config.yaml
train_examples: 98430
crop_scale_min: 1
horizontal_flip: true
method: "simmim"
norm: "groupnorm"
hidden_act: "hardswish"
momentum: 0.9
orthogonalizer: "newton_schulz_5"
adamw_lr_other_params: 0.0018
weight_decay: 0.0
Rows from block 5, named by matrix and row number. Rows with one number belong to one channel. Each number is 500 + 25 x the weight over its row's rms, rounded and kept within 0 to 999. All counts start at 0. Numbers have three digits each. After the name is the row's rms in percent of the matrix's.
# convs0: first 3x3 conv (model.blocks.5.convs.0.weight, 80x80x3x3), inputs 56-69, a 3x3 kernel for each
# convs1: second 3x3 conv (model.blocks.5.convs.1.weight, 80x80x3x3, transposed), outputs 56-69, a 3x3 kernel for each
convs0.11 107:488447501450468526485489508523529484525509518520480524507510509469478515520523489506449547501485491463479512529499480479483470520521516474512487504520449505517446529518526515533517495527490488499508497503522478504529454504499453502440436522512539467479523441519510442519490501494473484485498505501491505516528448463511509514539471519490502495534489482578517474500511490531523513
convs0.12 099:479502489468538481517538480468503507487488459517496504473457473487475498462503516500490457522477536472489547481493485519495464495508457499509485493454491496489477491539518498486480539517533497499510487499512521485519509506514510499457514523508483451495495447560511530452466493515499510479495476500516512469424438533516538539477516509499470471518484519472482492464509506475502521
convs0.13 090:514533493495451531490499497516488471507487474408472496495493533459490493485477456521494515517507502495503519479509462494450466497490523486470471500498473475505492498484508521506496494540505523521484504493480498504504547526538509492513501513474527546518523480453444490449516489494487509495482484508499491492525484501485495502541490520522515515534483544538542473509505475514504501
convs0.14 108:470480502493484479492471456516484464467526461504528516524519514533491474493507512496468487513496482471434471479530521531528502499544524470481496469502499509563533494491500498488449483531483500505523532511517488489509502530480453482539464485479516518455483555458484537469508477475524528463499501501489536478518470469552523475472488478576521472510456481477501482523525507519526511
convs0.15 101:516490533500496513504452548517511492507493463489488447497524513476475507490503501509502513477463469473477448496477523497454491495495527487482506503493495462468501502517508534482485521495460515513494513514511512529513481514472517501548509508514474469446449452450504516522492477482456510459528496512485477501461491524497531473501472484504473457478513430504503485483483502508514491
convs0.16 112:444489487530505519482523490583482521532514542474480479528522498489493495528534531462518515468461504472423416535523548502485485531525519481499523486536512475509494497511519523534544515555529538509501488469473528515510512489494462491484502492517490480521474467501525523481508486491514482505509501495544558560464499482544534505448527486510507498462517538495598571468472493468468471
convs0.17 087:509468499462543480501512519481535548506520504511464518477459530512500507499461510538445459479507535468479485497494426497476483537494425450500510497497506493505505509481459523533473506514521486488504472469486456481488539537505522531517520516514504521468534479503470484484486470524499518480489529484467483491516474469504481491499532493475486491492504488530512553486488491503495517
convs0.18 116:521470494515486491483505462491485495485493494521515488524491503501509503524513506520508507505498514526497433503488479473545511503481475473487523492509510537531468474474471485489522477494520516509500510510507490481517502499481499505506475491500456614476585446438429489531494466499501497529507477487475511472551564475488447491538517484504475500528521469466482499502533495474458496
convs0.19 085:491507529471492543528505506486461497520505461501468453524511491505473460458495489557498555577484479494475472478506503473502512484486459530514469507498528464455528472520473514539482510525525477491498461513515506461479538483515503494549466475468514566442556505520479467481520504528498538523517528515557506499529534458511524475512475494503468490501489530501497507557504478517479501
convs0.20 107:522483435507506478492508523476493449496492479488507530520480483518484474491501490451470459492484511518498459506515500502534534505500511485475465529519533553534506550478473510498500479471499503498504483478492500513538509491498489486487519540536514494459477474526480490454491510498508496485496484498476477451490503523488459465488495503491494499480483490511530516484449449530524514
convs0.21 084:465513520512570466530496483539494477498513506503507444484479528475490501493474523433498509531484462461524513499519499526550476482524495519485492526528557514512548522493529504485476519523494479469476482469499504501496499536515518498496527514489518477503521490450550545463523535551514515523513541488497495545507526483546501509471482572495522512487502511514501495505487526503458510
convs0.22 097:465483494454501533442477531481471505512505510552494503529513455517534542478492516485507491466515472494511523471498502499506540517524488503507510498489499463499544461505485467527533533511480495477500500507488511472520477448490452515501479504479494515441567522484486475476512475484518550514484501569474487471508459515456461438522478455479493459494481466492511494486501545473511508
convs0.23 097:515514455522504484457539553450509491549492485493455461495504504512502492520534520539503482511446495518503469495497480515516484511518510477496511491499511484463503481481460494442432466533517492522525514549514485481487495511499487511515528500480514471509548542439455522528473522492566536511505554519510506462465454510552498468480532514508520493478499516513478502492516536488489494
convs0.24 098:500507425514536432560496493499547467469513468510495512486503542496513517514481497496553511515488496507503521504500507499492484527529521525555498502541504476494465466504519477454475500545563513499472501503485514498502498487487496502478465485516562503451503455589509494449482490498503458526522517517481462471521481515490519465482518529488478464525498521538524529549532498490479467
convs0.25 108:475474457454467518497489463487494524474477484452474495480465488483479517518504481471464479486528468498481481525481463502483479462478496502498480497465480510504520455460468455483515467508513496498533504494487471464464484485464509490479522529516488503488513479462511475480477497512432482503518492490535491497435449452485484469478499472527472468507482526493492556486496504457469484
convs0.26 102:593529472542521469563511449521468463549496487501494493484477514544494472514501501525457481516482513468483441516459488527553520512544507534511476520497506509508532496501513537470465510478498523501486515499484550541469551522516517518477503513510530461500520500472518538473503495483478504474490530509500504535528475469488484514500509481448508563517496545479491504477482483461490483
convs0.27 121:481458494477513509471471488534527485513500466477499521491535546451504520504492499550492479504496482477486483498476488484481491523520499545533484526492489507451503513489464469459510515511531538521513521505483502520503490503481484486519507515489482473495459488479439516557486504494509518529498519515485476454470457534535476472507516502511526515504494482509503499501472477493477500
convs0.28 085:485514519496451531467519480458510551513516512492461492536505501538511460527518482521526504437517476497504559539518532507531488490519526502545530510498504490492499552533451489511513512503497479527515490521486476500487524529483465495484519529542469482545446512484549501474459513472478547497463548533581536505510518528502530522507469526525481554492506522534505509518515476500505483
convs0.29 089:500488467510445483446494480494496435515522471474439472451490479523492465490499536508501504524487478495529478512513500515494535506522517530515502497491487499499471531477464454509558449465552506495493498492488491490521536492512502489502495513476521491504545524468456496557483524548525524544546520531488502501478523496489504571505470488511515488517510446470496503498488491485492480
convs0.30 091:491468527499471470541448428471471496496434455532511443481501558494491514472493486453517508492517528524523482531512473532506509471511489492484509513500509517506503459495498521499483488540537506514501482473508520505505501482477480478465451518518550555474544535552492487510510535543514482517553522494457499525512511458558525530494480420546495477481459504499519527518486466493473490
convs0.31 105:461483498431465487538482500498503478508557491484492477495517507542505518500501523509529491490502509463456488531554524529559532504539540531535496498468574523495505460452462527522540509530521508492505474491480504494505511473484500462470513490485491507435523523509534521497499507477494505486499491523495513510482538493516558508512481472489506468493497525516533533496513507489496495
convs0.32 104:528474477482493545506514561530462502468451457524501469482462532515481445502491477485530468443573533450500542509480464516486495534522527480490492510491554538501497447455483528476501503502512502518507458489489487489512488545489501503524484492529465543493509515488456437462508511518491549485521501484496487533475551437474527528470487485463528571476476463499495498470455499465489497
convs0.33 091:505484508479471474528546438491514502480482465485544520476462520496479470472483503528508459456522497523456482491512486469512534528485492501489506504476504511525490506451445537529501475505455485529511499504511504472472524477505495502486484525516517482430446506498465486478492453490479450493497527516514468504505494486418459520446491472503470556468509532460475508494520481452450496
convs0.34 107:501536528520522549509552525517519512525512539498497517516494494534514487466528493467461439419455391465462397502494478477480463485507467496492478469470460452470406512525518458498575455477473527503483522508474509494478488489495479501540496490512516494424455463444470458432484501479513483471504513477511493482494505489516530496528478514540462507499474457531522497508544514484519528
convs0.35 116:525457488518505466489501461504521542514479506520473483559535545515529540521535526475483544519475507442504493490488486513523499508484514515502493517462484497451533468539477491464445481481471504526500501524503515499519492491499499507497487490480509464521506585531505529503516493477478475504518514499516468493503498490514546483540484499440543522515530470512500484471449537459500504
convs0.36 112:484476535521534507553509509471491530523484475522494517502479505522559529473457470457445487469491432469539472510513487448490503510500520491509504465489508485501489452447467530492491544504473513493495518499484534509508489502489528492459479494472458485435467542509501478514501500530487518485498532529481460551468546537506524494466489510491541520487471469499505448481520495480488515
convs0.37 104:510497451470497464500486514514518497507473512509484469489498514508493545536496500534474496539441459482472514515505524519508487486500450531521514529483456489480479449460472471462445509464488508513515505493499480489500514485495507489468496477434439434489438451518500507504491507533520521509521538506478462473475461462519505494517483480489508532473487491518501487515508466468467499
convs0.38 090:488496477508543496503486531479537471481480533498520522498468509488500510482493520448477551483505528470449508502523476503527471506526476512488484476527473483519480521539521519538493515508511490503504505486505484489478477483501488500526532523487471544434558473473498526463523454476490501525547529496500492502453478469475488492527506476542470457508466487498520477465518495520565502
convs0.39 094:493517510457502491469472512473490516514493474541507467520509496475483546473465537518533511513485492533504466472548484514520496487508484511517498517520497488539485504522532469496547524502478486516518489494495495492515470505507508516507478473493503492437517507442538515464514483543504493514511498492507466521493547541526463510458475522490525532506537497467493491472510502505506498
convs0.40 084:444512573513522546455512488536480516515510551515515528535540472543507524521536467479509488511552474486542461489490525479498533521484476512526532534486515482499494503525486516499447439463507459462491477510514502514499497486500483519489457486484523482501525486526497504551460523465477491504541498506543583488533486528494471485510472447496543504484523483517553519485521496450561500
convs0.41 115:450436453426464437479527548471456474510481493469475505506497491475499506502468490490463481502509522489510499502499490495508493495483450448470492483492509482476480463488518543535483493498509484493478500511526514518518495503507458484478485497482459480495478459482481484480508493515492501518532522490529448486538536509505492492475488494463507481460480494499502519474505537483465487
convs0.42 106:455442490458436463469508494481481498472513468514473456489504516476494533466474524453504466508484489524456511517504464524481467544528501479496536492488504496465488539526503483475525546501528480511510455487534493495493514498475442500538493509544536493517525513469483480479466499514497495523483475526547482501491454483503463508559498501495530522498521521500489525502523537509486505
convs0.43 088:546518482503507503505497471492506487587473505474489496495499514513469504548495515490488504489524462478479516499504472517534462529515499512531498576546461513508482511514533523510540520516512500488496506492502452476487501489519486482524490497478590524486482511463488497499475470501465493539457488538550488537532465506475518517512530512525507553477492524495541497586513493545500471
convs0.44 108:478451491468495567474504524507512528506486514494504509507481475484521505486526535479474500468490490472497485476506507472516536504475498498507524472492536469528515489485520470457538508526511476504514499500504493495525480484496487508513536489475515517527468540503459513566468499508456501512476512494510489473466504481433518511493508512454507493467505479512485526466508518459487537
convs0.45 087:524553496525555456482529516497491539525513521488473464482510512476489507491508536481484533476550488523479444494506534545524509546511482522487503487523464522504493510443473484535498510487464515490483509535509495523518518493517492461502481499517446486574448514593521488509473496519543552514487489497497440559465484468521494497498505504469520482499466533512533547478475486483453442
convs0.46 107:501501514463518437480493517502514498517455492486507516543500528480481520482460486510499499448528435465491448515484476520548543494500491505520526515489469466487463470506543580562566564550569511502527510491544504494497502494503536479485519513487533458470502535539472488494517490517488455497498470488495481485525550510506508521503502519477514559496487515533544529518508500495492490
convs0.47 083:497480456460505417495503455487462475468521463481465505506495509522504510458534485572472531489493533497421470541496532505542526516496502484459493519525526489499482498482435505525445530527521484480494519459503486485508465490503475510474484501520492523509491512473518515552477492523559498523512472491533460497522528515477538536503495516509476521519509508510559524510526502479524499
convs0.48 088:457498441454508486529472514508546564463477562520473477521506504508540468482472505546520478520486519519524498513525524522480523520526487500495476514539498469514451473487519465499556471490480495503514514491513477494491484498525473442493477489485506545538484476546514505451489519485548467490489485520460551504462486542468472497519536496548498489491507495490496517497540575510498576
convs0.49 104:479468526442525515473500512466494499511524476460472521476475494525525503517508488525501503504481523535500503507493513469479508497538539483465506509541518495480522486494509516513452503486502523488484479498494462490508470488488489487526525511509499501467524472609490465517480509480514497478502490517489511493517544495503496554499495472505487479476493479501538502530474493470491513
convs0.50 088:544555511553501508537512469466496465524486470511486497501457482503537500486490476458528511596466593504479467478490500488503472515461483453486527499480483480508512518516509463500522537511494469492502468505519503494520507510482530489550532478502520486532473532500483527464496533491524506508520502546518517489491516497469534444510512504470478490491500498522511522485494492506513520
convs0.51 117:508490481457451510444437559494506528496547565456485498533519541482510506494498518489506485504528492467480469508545533477516525476472494503543524517516505501501511510513521496473492475456515488485477507522501482520516480482486479483516508490526474472503468529533441458442496497472485493463479476503507522520488479454461443527506490465531500507495479479550502544543521524536501510
convs0.52 093:542539540488559498498530483516505480421517457437519467477474518470461528465472530512536470496567484506480468514491477494505510507458497509524490502501519467472474499498503481506490473504542508511479481495466524498485499517503509485502505456502489501483491486592483488470515492513495500501528523513498489496489540485484503530492530501503507509556491539541510543532473513499500538
convs0.53 088:522529538531514449484502474503513503490501488533464510477516506454481482532512518519472484533524494537496539505474502513497470489488458482494451497504446454470482488491492490519487495511490471503502509496486481469472508514519463509485520545514473483479568512443480548515491527519463522535539504491462475440482493468483513514531506486480479504470496485550534511537516506541487484
convs0.54 108:528492486455477527524554531480518478503456460510501465465467487477508496478514495529478531436589493512534503501510505475461522485513513490465525477476542431475553518472505499511514531521501488499490516487475510510497504490527462477483496506514482522540392541426581509510517489520510521504473527534514484506438497524522547491474530493505497523483510521519508521484494486491495506
convs0.55 106:566494514483449498571506511515489474488439446550542528520513509496519515475456510520500487480501463488506508504472483517454497520532539463480484466472485493495512483482487514493484556547504506489505505520511522495488492489500519504520505474462488476496516482557499503451542498512508520487464454474496453488441441515528498501484488542490538505447492519472460432479502539494495515
convs0.56 086:524519488474529512495531506459460502484482518505489514501453472488519486458473496493498512446504501530545521457496477493503488523489466505490457466492481523517482491477511479478515532502481484502499513458471562491473536489511496505508512494497569500480429454527491476507495509492468513496487464507464475469465470469477477529524497481485509512507490492527500491512567514505527502
convs0.57 094:502565528478543494492534542493487484522491487483460443485462496514498488494475508526528502524543539469532461468493480519485464499495443475520512502498475525519500507488507494516497518500523479487513484499501498493497508480477486479494487486519548508473495438604486491480479497493524487477509524513446480501559479462529504532468512502523472473486501479503493511466482508528486508
convs0.58 092:494525476451433466485493449476494521465493538429518516503481474482521507476499479435493507467511524461503487520482497516522508473520560488521504499494490497504508500502467483481452454468493525506511500504484498509486505456546479493519464484545469484525524492510518452433531511513511511464498478493492501521506498483515473488507487518574541453539483501488495459495480499506507517
convs0.59 107:483476501481541494538495419520485492483475484544501459494513470510510520496504489457437458463477502468460478483512478461450449532507540529476510486492505457466475536474506462462471481493521490507491519484498511491487521522515526482473487461512510561493489455466511485504505512497475505491510516508468448512423611517444471532519496504501487475456533476478515537511507495510463492
convs0.60 111:505516503474476492518523495441490507476503492480499461525482498516524501469440460457528516522450455464492473473488500533534525504535551449503503502500499465487520426429431474494505496519503533533504465509506497506501568519497485509495494478515434470473469426524461521519494504512473523479484486494498484463534467451527532506484486495524510530492515489531524524494498506516497480
convs0.61 093:514543561546485481451516508541508501540540478554493471496430457489495459490471468527527503552518503489481508465478483479468482485495508498497521508511520456491511503489503513536504485469446495481475505491467523496501552555526496515516532521495467527515537539509480491520520503489466483494527503505469484511551509527478512519523535561513521519525510474514504517510570550457494515
convs0.62 108:536485564538483472515499427495516490493505502484487485491497527452474500511512514554495483526481460483483511499477497490480501533533532508504499483492496463502491506475558477421424491462481496488494498500511494474464471507512482513526528522518465496532495467513489483490494483479503496480497477467463513495527506448511498504495523460469477523459507534490499512489493525448485524
convs0.63 104:471454443555522498513520506516515534536511459532515483497522514506485504503468518485490492473500514473472489501507527522546539543539513523505520460520524483516483541481482520511481500485483483486519515495502492487508497492515546509485528511500509524511520497484492520516495492466536513489514537540492461460539492517509484515504514525479458456518515542454510499478483464522511504
convs1.11 097:497461494518429432482474476471496457496484495468487490483533534527480512499497494512472487480476504467484481490504484539516464508465514513495555550503520474504463526509502479516477509503514475489497475491510487476508492506457516499454487499504495516497482484482493491462501531532483519528543513487489469492501461511517497482524520499536511470501480502489492513495500530500449495
convs1.12 088:472476503505476499502470465505467432509466442489508483482485519537470530486517507455534458537501504501523539498449483459510467501512506477462474489509476481551468482496510501479504518520521471477483463462498521476456494487504560517474543551508519452495527496463484483462489527498481508446520534555520477468502478485491460528500508492492514481522490469478482491510514520537521503
convs1.13 058:450476471490501492511477464501493513484521470513495457502501492528491484511487516482495525500448523518506552503476475509518494516512468493490529485490506492533561483514509511490478502463487540509532493555518496536529519513503483504482547524475541511514528497497495486498485529514457452503505475518505503497493468533462441534517511511472503515478510524466525533463510477497489473
convs1.14 124:497524542464497537496492523491580504512554511481479466479504508500500510480461454513492477491496477493484431522509512489483506476490508453481527467496509506497498489499482469493536519489504502547522511530497543509485546518522492454485521540543565560471452506535540508512498493483505521513556506494488480493492478543461501476463483528460465537517551498517504480459520494478535504
convs1.15 091:504517498516524463509529520514546515517482503531508493478553515491534496493484516540536484475512532505497504514518516503504487509497485514498519537470471537530548543526536508494557512487528470567517527497467513514488523504500493481474520512495503499511513499496457501515490470488491507545490453470502492497509510457512530539483498480483498513519534497462466503513493511478498462
convs1.16 143:452497507497505498480513497464504478537500501554515523496509514514535529487492488507471467537498511513525504504523527504485494473546480467458484456478541503502459447486496503525484510486479481513529523488489494482525532527504512492483497535489495488466482491522498510484516480501484509469504471560501544486485508497463494462526517526489532519485528500489466521483535484454526479
convs1.17 063:481469485497482512512498467470467450482488458493506481461478505479503477480485497547538507492472546517494536498467498518457439499502452488504452447476469509488512497484509501493498496483466487514501477512470458545505490445494498499508514524487481516495526491479473513516501500460494488547492500506492502526506460509490446509527517502503493484519497511503528493482479435494499509
convs1.18 157:483498521485464501496483493527540515527530527490484518499501473507497519452526479529517527544535466466489499481527472493475523502500506540540509533530507506510459489486475490524515520496507491526491491462476509490518517489505467483495533532490506508529520485488477443539510524466522497526483472490515475474487464466471546528497471469506522522492463475475469514499520528481509541
convs1.19 059:502527505496512526533504467535516479552540515524497467500532519457470525491546480501546527547464491522470424528460492491495526483478496480477489501505515488527478512449490490485508479498495485537461509543484524488546498532500528511477477537487508491473528478471535508528486496487494506498491514461490499507496506475465452450513508510495491542472499527521480512503520486457470519
convs1.20 114:553529507522564574538571545519506497543522552509486518501485502520469496510529510459479465454488496459470474484505533529502531503537498490497512486492495479507534478472478513516501492483525497497492520480490493504508458477473514501546489524528531527508530496465488487482558513523471507509459494499509528536504548552490542554465489503488493507491485512512511526508475477502522512
convs1.21 074:486483483547479459526518505501491493491459467524520477521514490509473488480516504482451565488480534490492496484480482467520477486496493474495458471505557460471488488495489482471493484495473521514522474480484516530507495493504525518517505515457479526494511499476490495490491516541473492557464527507471490528466483516498440503483531476486486451469503518491462489508491554527511466
convs1.22 078:488520506535484490476480510499482460440473492478495477481504481504492489496512439475500485534468508521475476549510521486437488491497489444488510469508529447477507539524497456480499496509490542457454531511535529497520526524530543530492482510524513485513498474452542514498494490475521511477491513490519522521484488480509490504497508527506472542467496518496506532521497530505481515
convs1.23 082:503491448513513473563506530503456490483505520514500489510509534503512497473470439523458535476521495480511524521446447515517461515471508477519535500481502495509454510546514525510518492495501532482526531532487513501506473463516519510528512514513474517538450489506500496472510517473527481491489495497544560514502489533522486462522459491526529511520494499488518529469527491488492502
convs1.24 082:511503483494491518512481533477478478478470504472458486512495474525498515496494544502494485500518522464470511505461507534500524467484480522499463512493500479464491485513499497507473499528489489494522548525467507523524513538561539513537489525520517549501527516474518510472493488516512504516508508489499478492518451496505453495485495526520500494487491516495529501518531492458474442
convs1.25 115:515499499556521456556560512517514523529470443540547546509494487500472478540506493492484501498537525460518501527538510499539528514509520519475501485524553522528513512495530498493509481472490515526494530546490536524513454484464497510505484491484511529504457495491506496490491516500488532483475513517497518497512517501515537532479473511505514510482471514479496542464473471523532504
convs1.26 098:557552527541534501589498538558524493503481513509516489503487471495477523494487488497527534519486520479485492517461488552477490534491512478477515478494473501493473519522552492502536487478510501510501541497544482505541486530489496481477518517477465489482474481502519474489488518530516463540530504542538506515510556531487480476468510540516531489519538500485561532493507494505517510
convs1.27 128:499521549544530536491495490519496556482505478509502474536489495510503493548514467452512500458480561450498545529485516534519526513505482491506504495485516456461480469480468488496521540536538486484512484460473485446536524522472514522472480487482491508504495556463433458498535483502505524565535530487495524495585469468514518507512504494531523496513474518491500521496494534509523515
convs1.28 075:486479516497487492524468528512500471536470455516452497485498442525476496497494500449488471484508566520482539452471479481494506456450462483500507493487490484478505531537466513502501480511473494493498542496483502493488516521524543547526490513510534513491530486471461501507474493513538528559472512540509483484479478535470452477495485509481453493474469473520493431506536491502498491
convs1.29 074:469522480507536493516510532504455531475488485504521539518472461526530498518425486471474521473516472455522476459478478484475472530523520476491502484503531521497489443562537455511490497462502467486501510501508502499521498519505504530493518488521476506496536478474485475485484524475473494490492485493490514479531495500489485472503517492505510494500534542473503506451504511508508465
convs1.30 063:539529540519534524578528491540549528472508508486518480521495511521476522524488507491537491474450532528507485541492557455541511490449490510450491451495514497506508495495495512505521454482493498484464483506476510512488528528500505496504500486489490514502539524482475461513504529500515510530482485479477500530528524488512517533503488478498522506510509565519536500504509497535502477
convs1.31 117:481512530505499481496495540523548498523555519486463471499505481489493577494469491448478477550541485459471454480487490505488542494496512518512503481471491486509494499505534511528515491509483478504503462507525511504506509511512553521524530514494467525485516486484485476480497511461504517498522513506497510472474511536472510516487494543482479559468529540493501481487522496491490488
convs1.32 091:477493485494484419521524521483497465483462501488522526486514508518511474479484448484518517489509550517549503536456440488497499528478514474458461484489476504436569519502472538488492499493509491508482543466493485501492452499497482492491500508485530469506547535460539489478514502497497521507502528499474489525504523487513498446485509500497479496487491485512539533496452494486487541
convs1.33 074:536493490527479498530500466540511468508505503474501521486498481491529541531467470534530516466487578477481561488491523529515474535526485500461509491481507472540494536506526537486502522496531509472480487497458483482509510496488553476513497466512483487508551495474516510480474461511506505537519455523474489509484532509489487543499492483512479422487501494553522517509474484548499538
convs1.34 121:487485502483500511509452499491502545507512484494493464483485493499490436554515509483520519483508504495519572473481497504497546517506520521522522466516533462499554492509525464510546465487448510481564522449504471477435475504469476529521512513523502484511500515481474521482484515464455514555510511494491519523482522520463509568484478488456481540503462598477539465446533519510507474
convs1.35 142:494510441471522507480508539511544498543499451506535486517502520508502461483527505513514505568509513535495489525460475524489507497480495574508454518450453517506521487496482493516519492530522539501512506476493492502507526507472491453495520529524520532524495542508524491501494504545473542519468486520524547484469474454497520563498521438499538472476505525495516535539486477453454499
convs1.36 158:528532511484517505511477497538520491550550495516504529515496487527517492527506506469499510487481496490504460524483517429506515508510499458530537434464496501493521478501497520536502493489488533502501500494521504533497477538527518473472509504505505488465512566456500487500486508507498506505460505492505528503448490508492516551519514502490549513502518506518475486563529538491491516
convs1.37 112:503489507527513519513539517516539532521493488476460476543502500524509511482481497466487480497468478483496491496485468480507501543489528534529538487484516459473508497534533530525502519500488489522458495483491540502530540550532535551518537502525519495510623513475523496500473460487492457515480485479518474453495476462471462485499496514548520428475484478478512487496522505491506491
convs1.38 066:495528502477507503472475485508506472493512485471507520550534521493487464509534484516513496488484501502540513500498520487504543496483529500520541462524523486495494509512521500530506504489525477548514506495501478463516523470495531498484516496447544477484554527472550482524476494527503490492524519496491493503517476504485539541507512583503511501494505512488524457492549493497468467
convs1.39 079:466490511505489495502501493475550565519498483453510489500486507524530488557506474488493514480513473487501508532491481518507485499535510552545528469507479453444484531509472504537525492497537537524538515475565471516540497519506481507519543469482542485513528515478509493513513551485490541516525484521476461548465526534487510541499494507472516521502499502479551513522549461481523531
convs1.40 058:500518568496485487476463460555519476428464491490470483486489459490496450545496497474503502502474493523509528520524507470513485469522482512490556523464534478488486571529499548522535500487502545486461512514494503486489514503492546517482526514506519474513501490507519494472509491456527497534505513559488499527518488451478499456483532480501514511508478545544534495516495487503486478
convs1.41 145:467511533531547504594565520514524521515526503509500469488482487503535512505491504499529520547511506524507523511501495524500501516518506487533515512475508501519487471489499537480473512499491484491477517546505509504515511517513474534513507492503461498476449514490484498511480479503459466500455453501475499483476512479544473486488515520482488505510506479507490521540485495486450513
convs1.42 107:526507507518453478455458488523495494500494492516521521495517526531508499529483529514503486494486528507469535486528507515491500528491480503505506486540554441510545514547479459461453489522505519530535532487528494496492508451487480485536520503504521496518461454535550498502503502567528511493514506484519480482446435504482492529469503436522478461532501469523558531493526517541515511
convs1.43 075:497478479484512482486500450474486465496511464515493516488474482484489456491478489502493524493504516434505551505459510491477514499527524542500482461505501519490515487493475503483507461472482507458524525514514514495487495530522474524522519490500536499478520506479505536459530516483477524528469509539521482521461524561459484522462461483475475522491472518482498489481528462490522451
convs1.44 133:503555524507539543506499538546516538515492511419476530507478491553492504592489522462528465501538489473546524531508500474523509488517515476504461525493475506467510542512529526509508514498512544463532501504531498545513526524543509541538482515509527509501522494495477500487489542502477528502481525495500542506511547467531496451493524511497522499524510501512498478515496469543469474
convs1.45 070:519479533499472486520459498536525492557461426462465502474462492499521485481517475507492505510487479532493522519505438490491484443482468501499490485525537500476482510484484519538516509534515505517507491497469510473543497474522517504533473517498499530498481514510490492526519498498512476499507514532519495490483517522521478442482498501486504498514494478529516490512510481508511540
convs1.46 123:532492512461481511491498535494510491546520468513505478497498484497468505508525488449512547447508490504508474495535502513511499488498488476516472492488519500482486487484474493489509480440450521481474514489499495526492497519488442484527473526517504496486503563493529501432501503518518502501464482495489517511465556508494460531493508483514514504479484573528512477502518490471504495
convs1.47 056:520499513512538532527487506523503490506544508496494481499509530465482472493471497539490522474530493470515506499531541511476502490521545499553511484467488518488462451501484494494504493463513483508482491521487460423500514499541502510529507477493443490510524479477443471502498539506458490523491477498516457498508508468466502449503509506512484478491516465520544485492501516484465518
convs1.48 072:517510489477515541505477491507474493565510515471516492552488510528518465529450410493484444496517481481535481517500489480461483482536487504499509491518456537486485496542508488523519509511534500510514497464482506494576508517504503513522491519473507507510538484502504483504529484511494511519500514493496498520515499498523488478507514525433520484475503526502493455504488487486499541
convs1.49 092:522455426502491518519523516494482523494453530539480519502510509541521554496493445517481447499499502487524500486537514503531530515500513516495470531508509528523533491490495491495451500523493506516492490486456535525501528513497526486507499475524475492517533458445510513499550494537505522524488494476518480472471490487464511449524498465528511497503466483505526545500434509489506507
convs1.50 054:485530510489507492469492488481487490463504464487469506488530471509506476486465501497524529488482443518512516516491466457490503489472520505562520527523495468500503485481460481517500480473520540522475512516512474525497503503488493499476520522490504497492516521497513512522528499490452489460476483545511478554505550496529488504517508500461519531512500497514477496502525501549509498
convs1.51 147:490521504537507467501521506480508498492478458488506540490502522497499514495482489492527489482527507486514495509526456489512507492496483501444476471439466478479460525545557489514514511523501500513543505484502485487507455491492483472470504509526447498527451537520484494490475516523483493494499492498465493508515480464490483460529470478503450492504432467490487510500469489511491504
convs1.52 063:541511508515487482508527474511481503478493538500507486505499563519496562447475452464537504486458529510471479455470464522531494504499512507510527483501460497523441497515524526513527494494490507519502535503502496504505461508492445498487480510464474506509510493489486496520477550512491517493480495474516490470498540476541491480476503478519517483512472497458478511479454491439474494
convs1.53 052:496521507548481500469493433466515498492517498464479461484504484512466483531461470503524477441497523536494505509469494523487510463535521526517507521547492511512534513505476539486507491493485510510487508488494525555498492492479522500466476490474552473483536509461539510528493517509501482482450510472537500518502510542486521506488484519501520496459471479509522510450494492461457458
convs1.54 103:510469466471540484518535528472496454476503511464502462486513495509560493462476498510505532499477525495493506498533432482525509504524571522531540470479524520467467505510458499529481497502518503528506521516483518485500519515500449534482524503516473487476496475486454535508456486532487487539448482457494468508492479489520462474490452487458492520530570525525514521500504542496497517
convs1.55 133:482468496489451518502489445475516476551516497504478501514488497542535538443501486479494513551498540496530513552516458513516499484488500519504483489491470511500480512448485474501517543471484519498463499503507488511530501491470508519503520535525499503513510490453490458493483480499482472495484497524459514492524490504483517506523502463484489510535481465475466503476512548501492549
convs1.56 053:485489471483473475505488478506475479448464473459482519475483488489490484480470489443472510448495519528488514495505507519520486442494529507505515492524515496469486528517497471530488518494474472469463469482483479463537512499491467512513457521504532532525521475503484507471462490503480505490477482500473490496496512510505498496497535517499494485496521484511504479504491463526512495
convs1.57 079:486491504469448468496514487499526498498493487481475466474496513480516528473484487534477513481451518500498462484481516503522549472537507525503476513537536501452515504494490483533492499496495482497478506478461473496478492528519488473510451522508511485488506539482506459448520451499512535522483495530494502472501473533532509471479486509502481459511495459479518471549520529470508497
convs1.58 072:492514518504520562512482531501503568473463519508517550510465491480477507466499454493521546515522516540502513461502445519472485506463449462527501476502496459497506484553534455563510507496474490482490520472500513506510503454522467523528482524528515516552474519544474490521524544508506505519488476530508462500517503531529488532510515465500494469488537480490496481476519476508507523
convs1.59 120:527505497503487496494510489501501515547527504493526525540494550505541519506506520502494526527514542483527489535494518512548499514512514512506531527521502539485527530482531535527488485487507495481478479493498463469459549502519496507476526463454450481490535455539498534526511476499515474498525483535534511507511536446524541469538535495499504500501520494518473470519483467534522512
convs1.60 122:547479502514465452519524505512528494514508515508501534506530533523481480521533549489521539488486558444454471450503467518510552484484515524501505545496491546531474497484485522506490491483493510504489494513526519490463528531498523507509526480451490486457486493503542532517511495501486531478495496416462514468505496482498553489494496496487477520541549518533537511536518490476452495
convs1.61 090:514491505523502507480474485534556488562558509509466508508495478468528502525533497490515486466495519515495481493502511526560583512519546521500539501520495556511468523538514499530532497524505515514486499504490509531502502503506488471477451477468478478461534478427529476483487533533485460478480492483484489490473491519494509452518513511475493519488531530507550512527508507508475508
convs1.62 110:477498500468489529467489467462504497472505531507509486510497450524487571510495545493539540462506557517516488482496500507484493522481477539485513532509510482520518518514544499494522527496470498548523500532498465499530514524535521495480526483466486487503503488462497483518492474501474484481516494457512498469514515480480525515515507492520483482485524524514491535516471571492491507
convs1.63 105:515495511531549498469535483504534544473477490481529530475472493481482474512494539505498497534519507507488509484495490464539486511488511499483516477494498433504476492488499513529525537527505524536513514527494503475451491489486519500470554514515517519456554517466481517482498527508485502543535497486485498474476516524481501494514479508470515510537505501513524455515516492497542528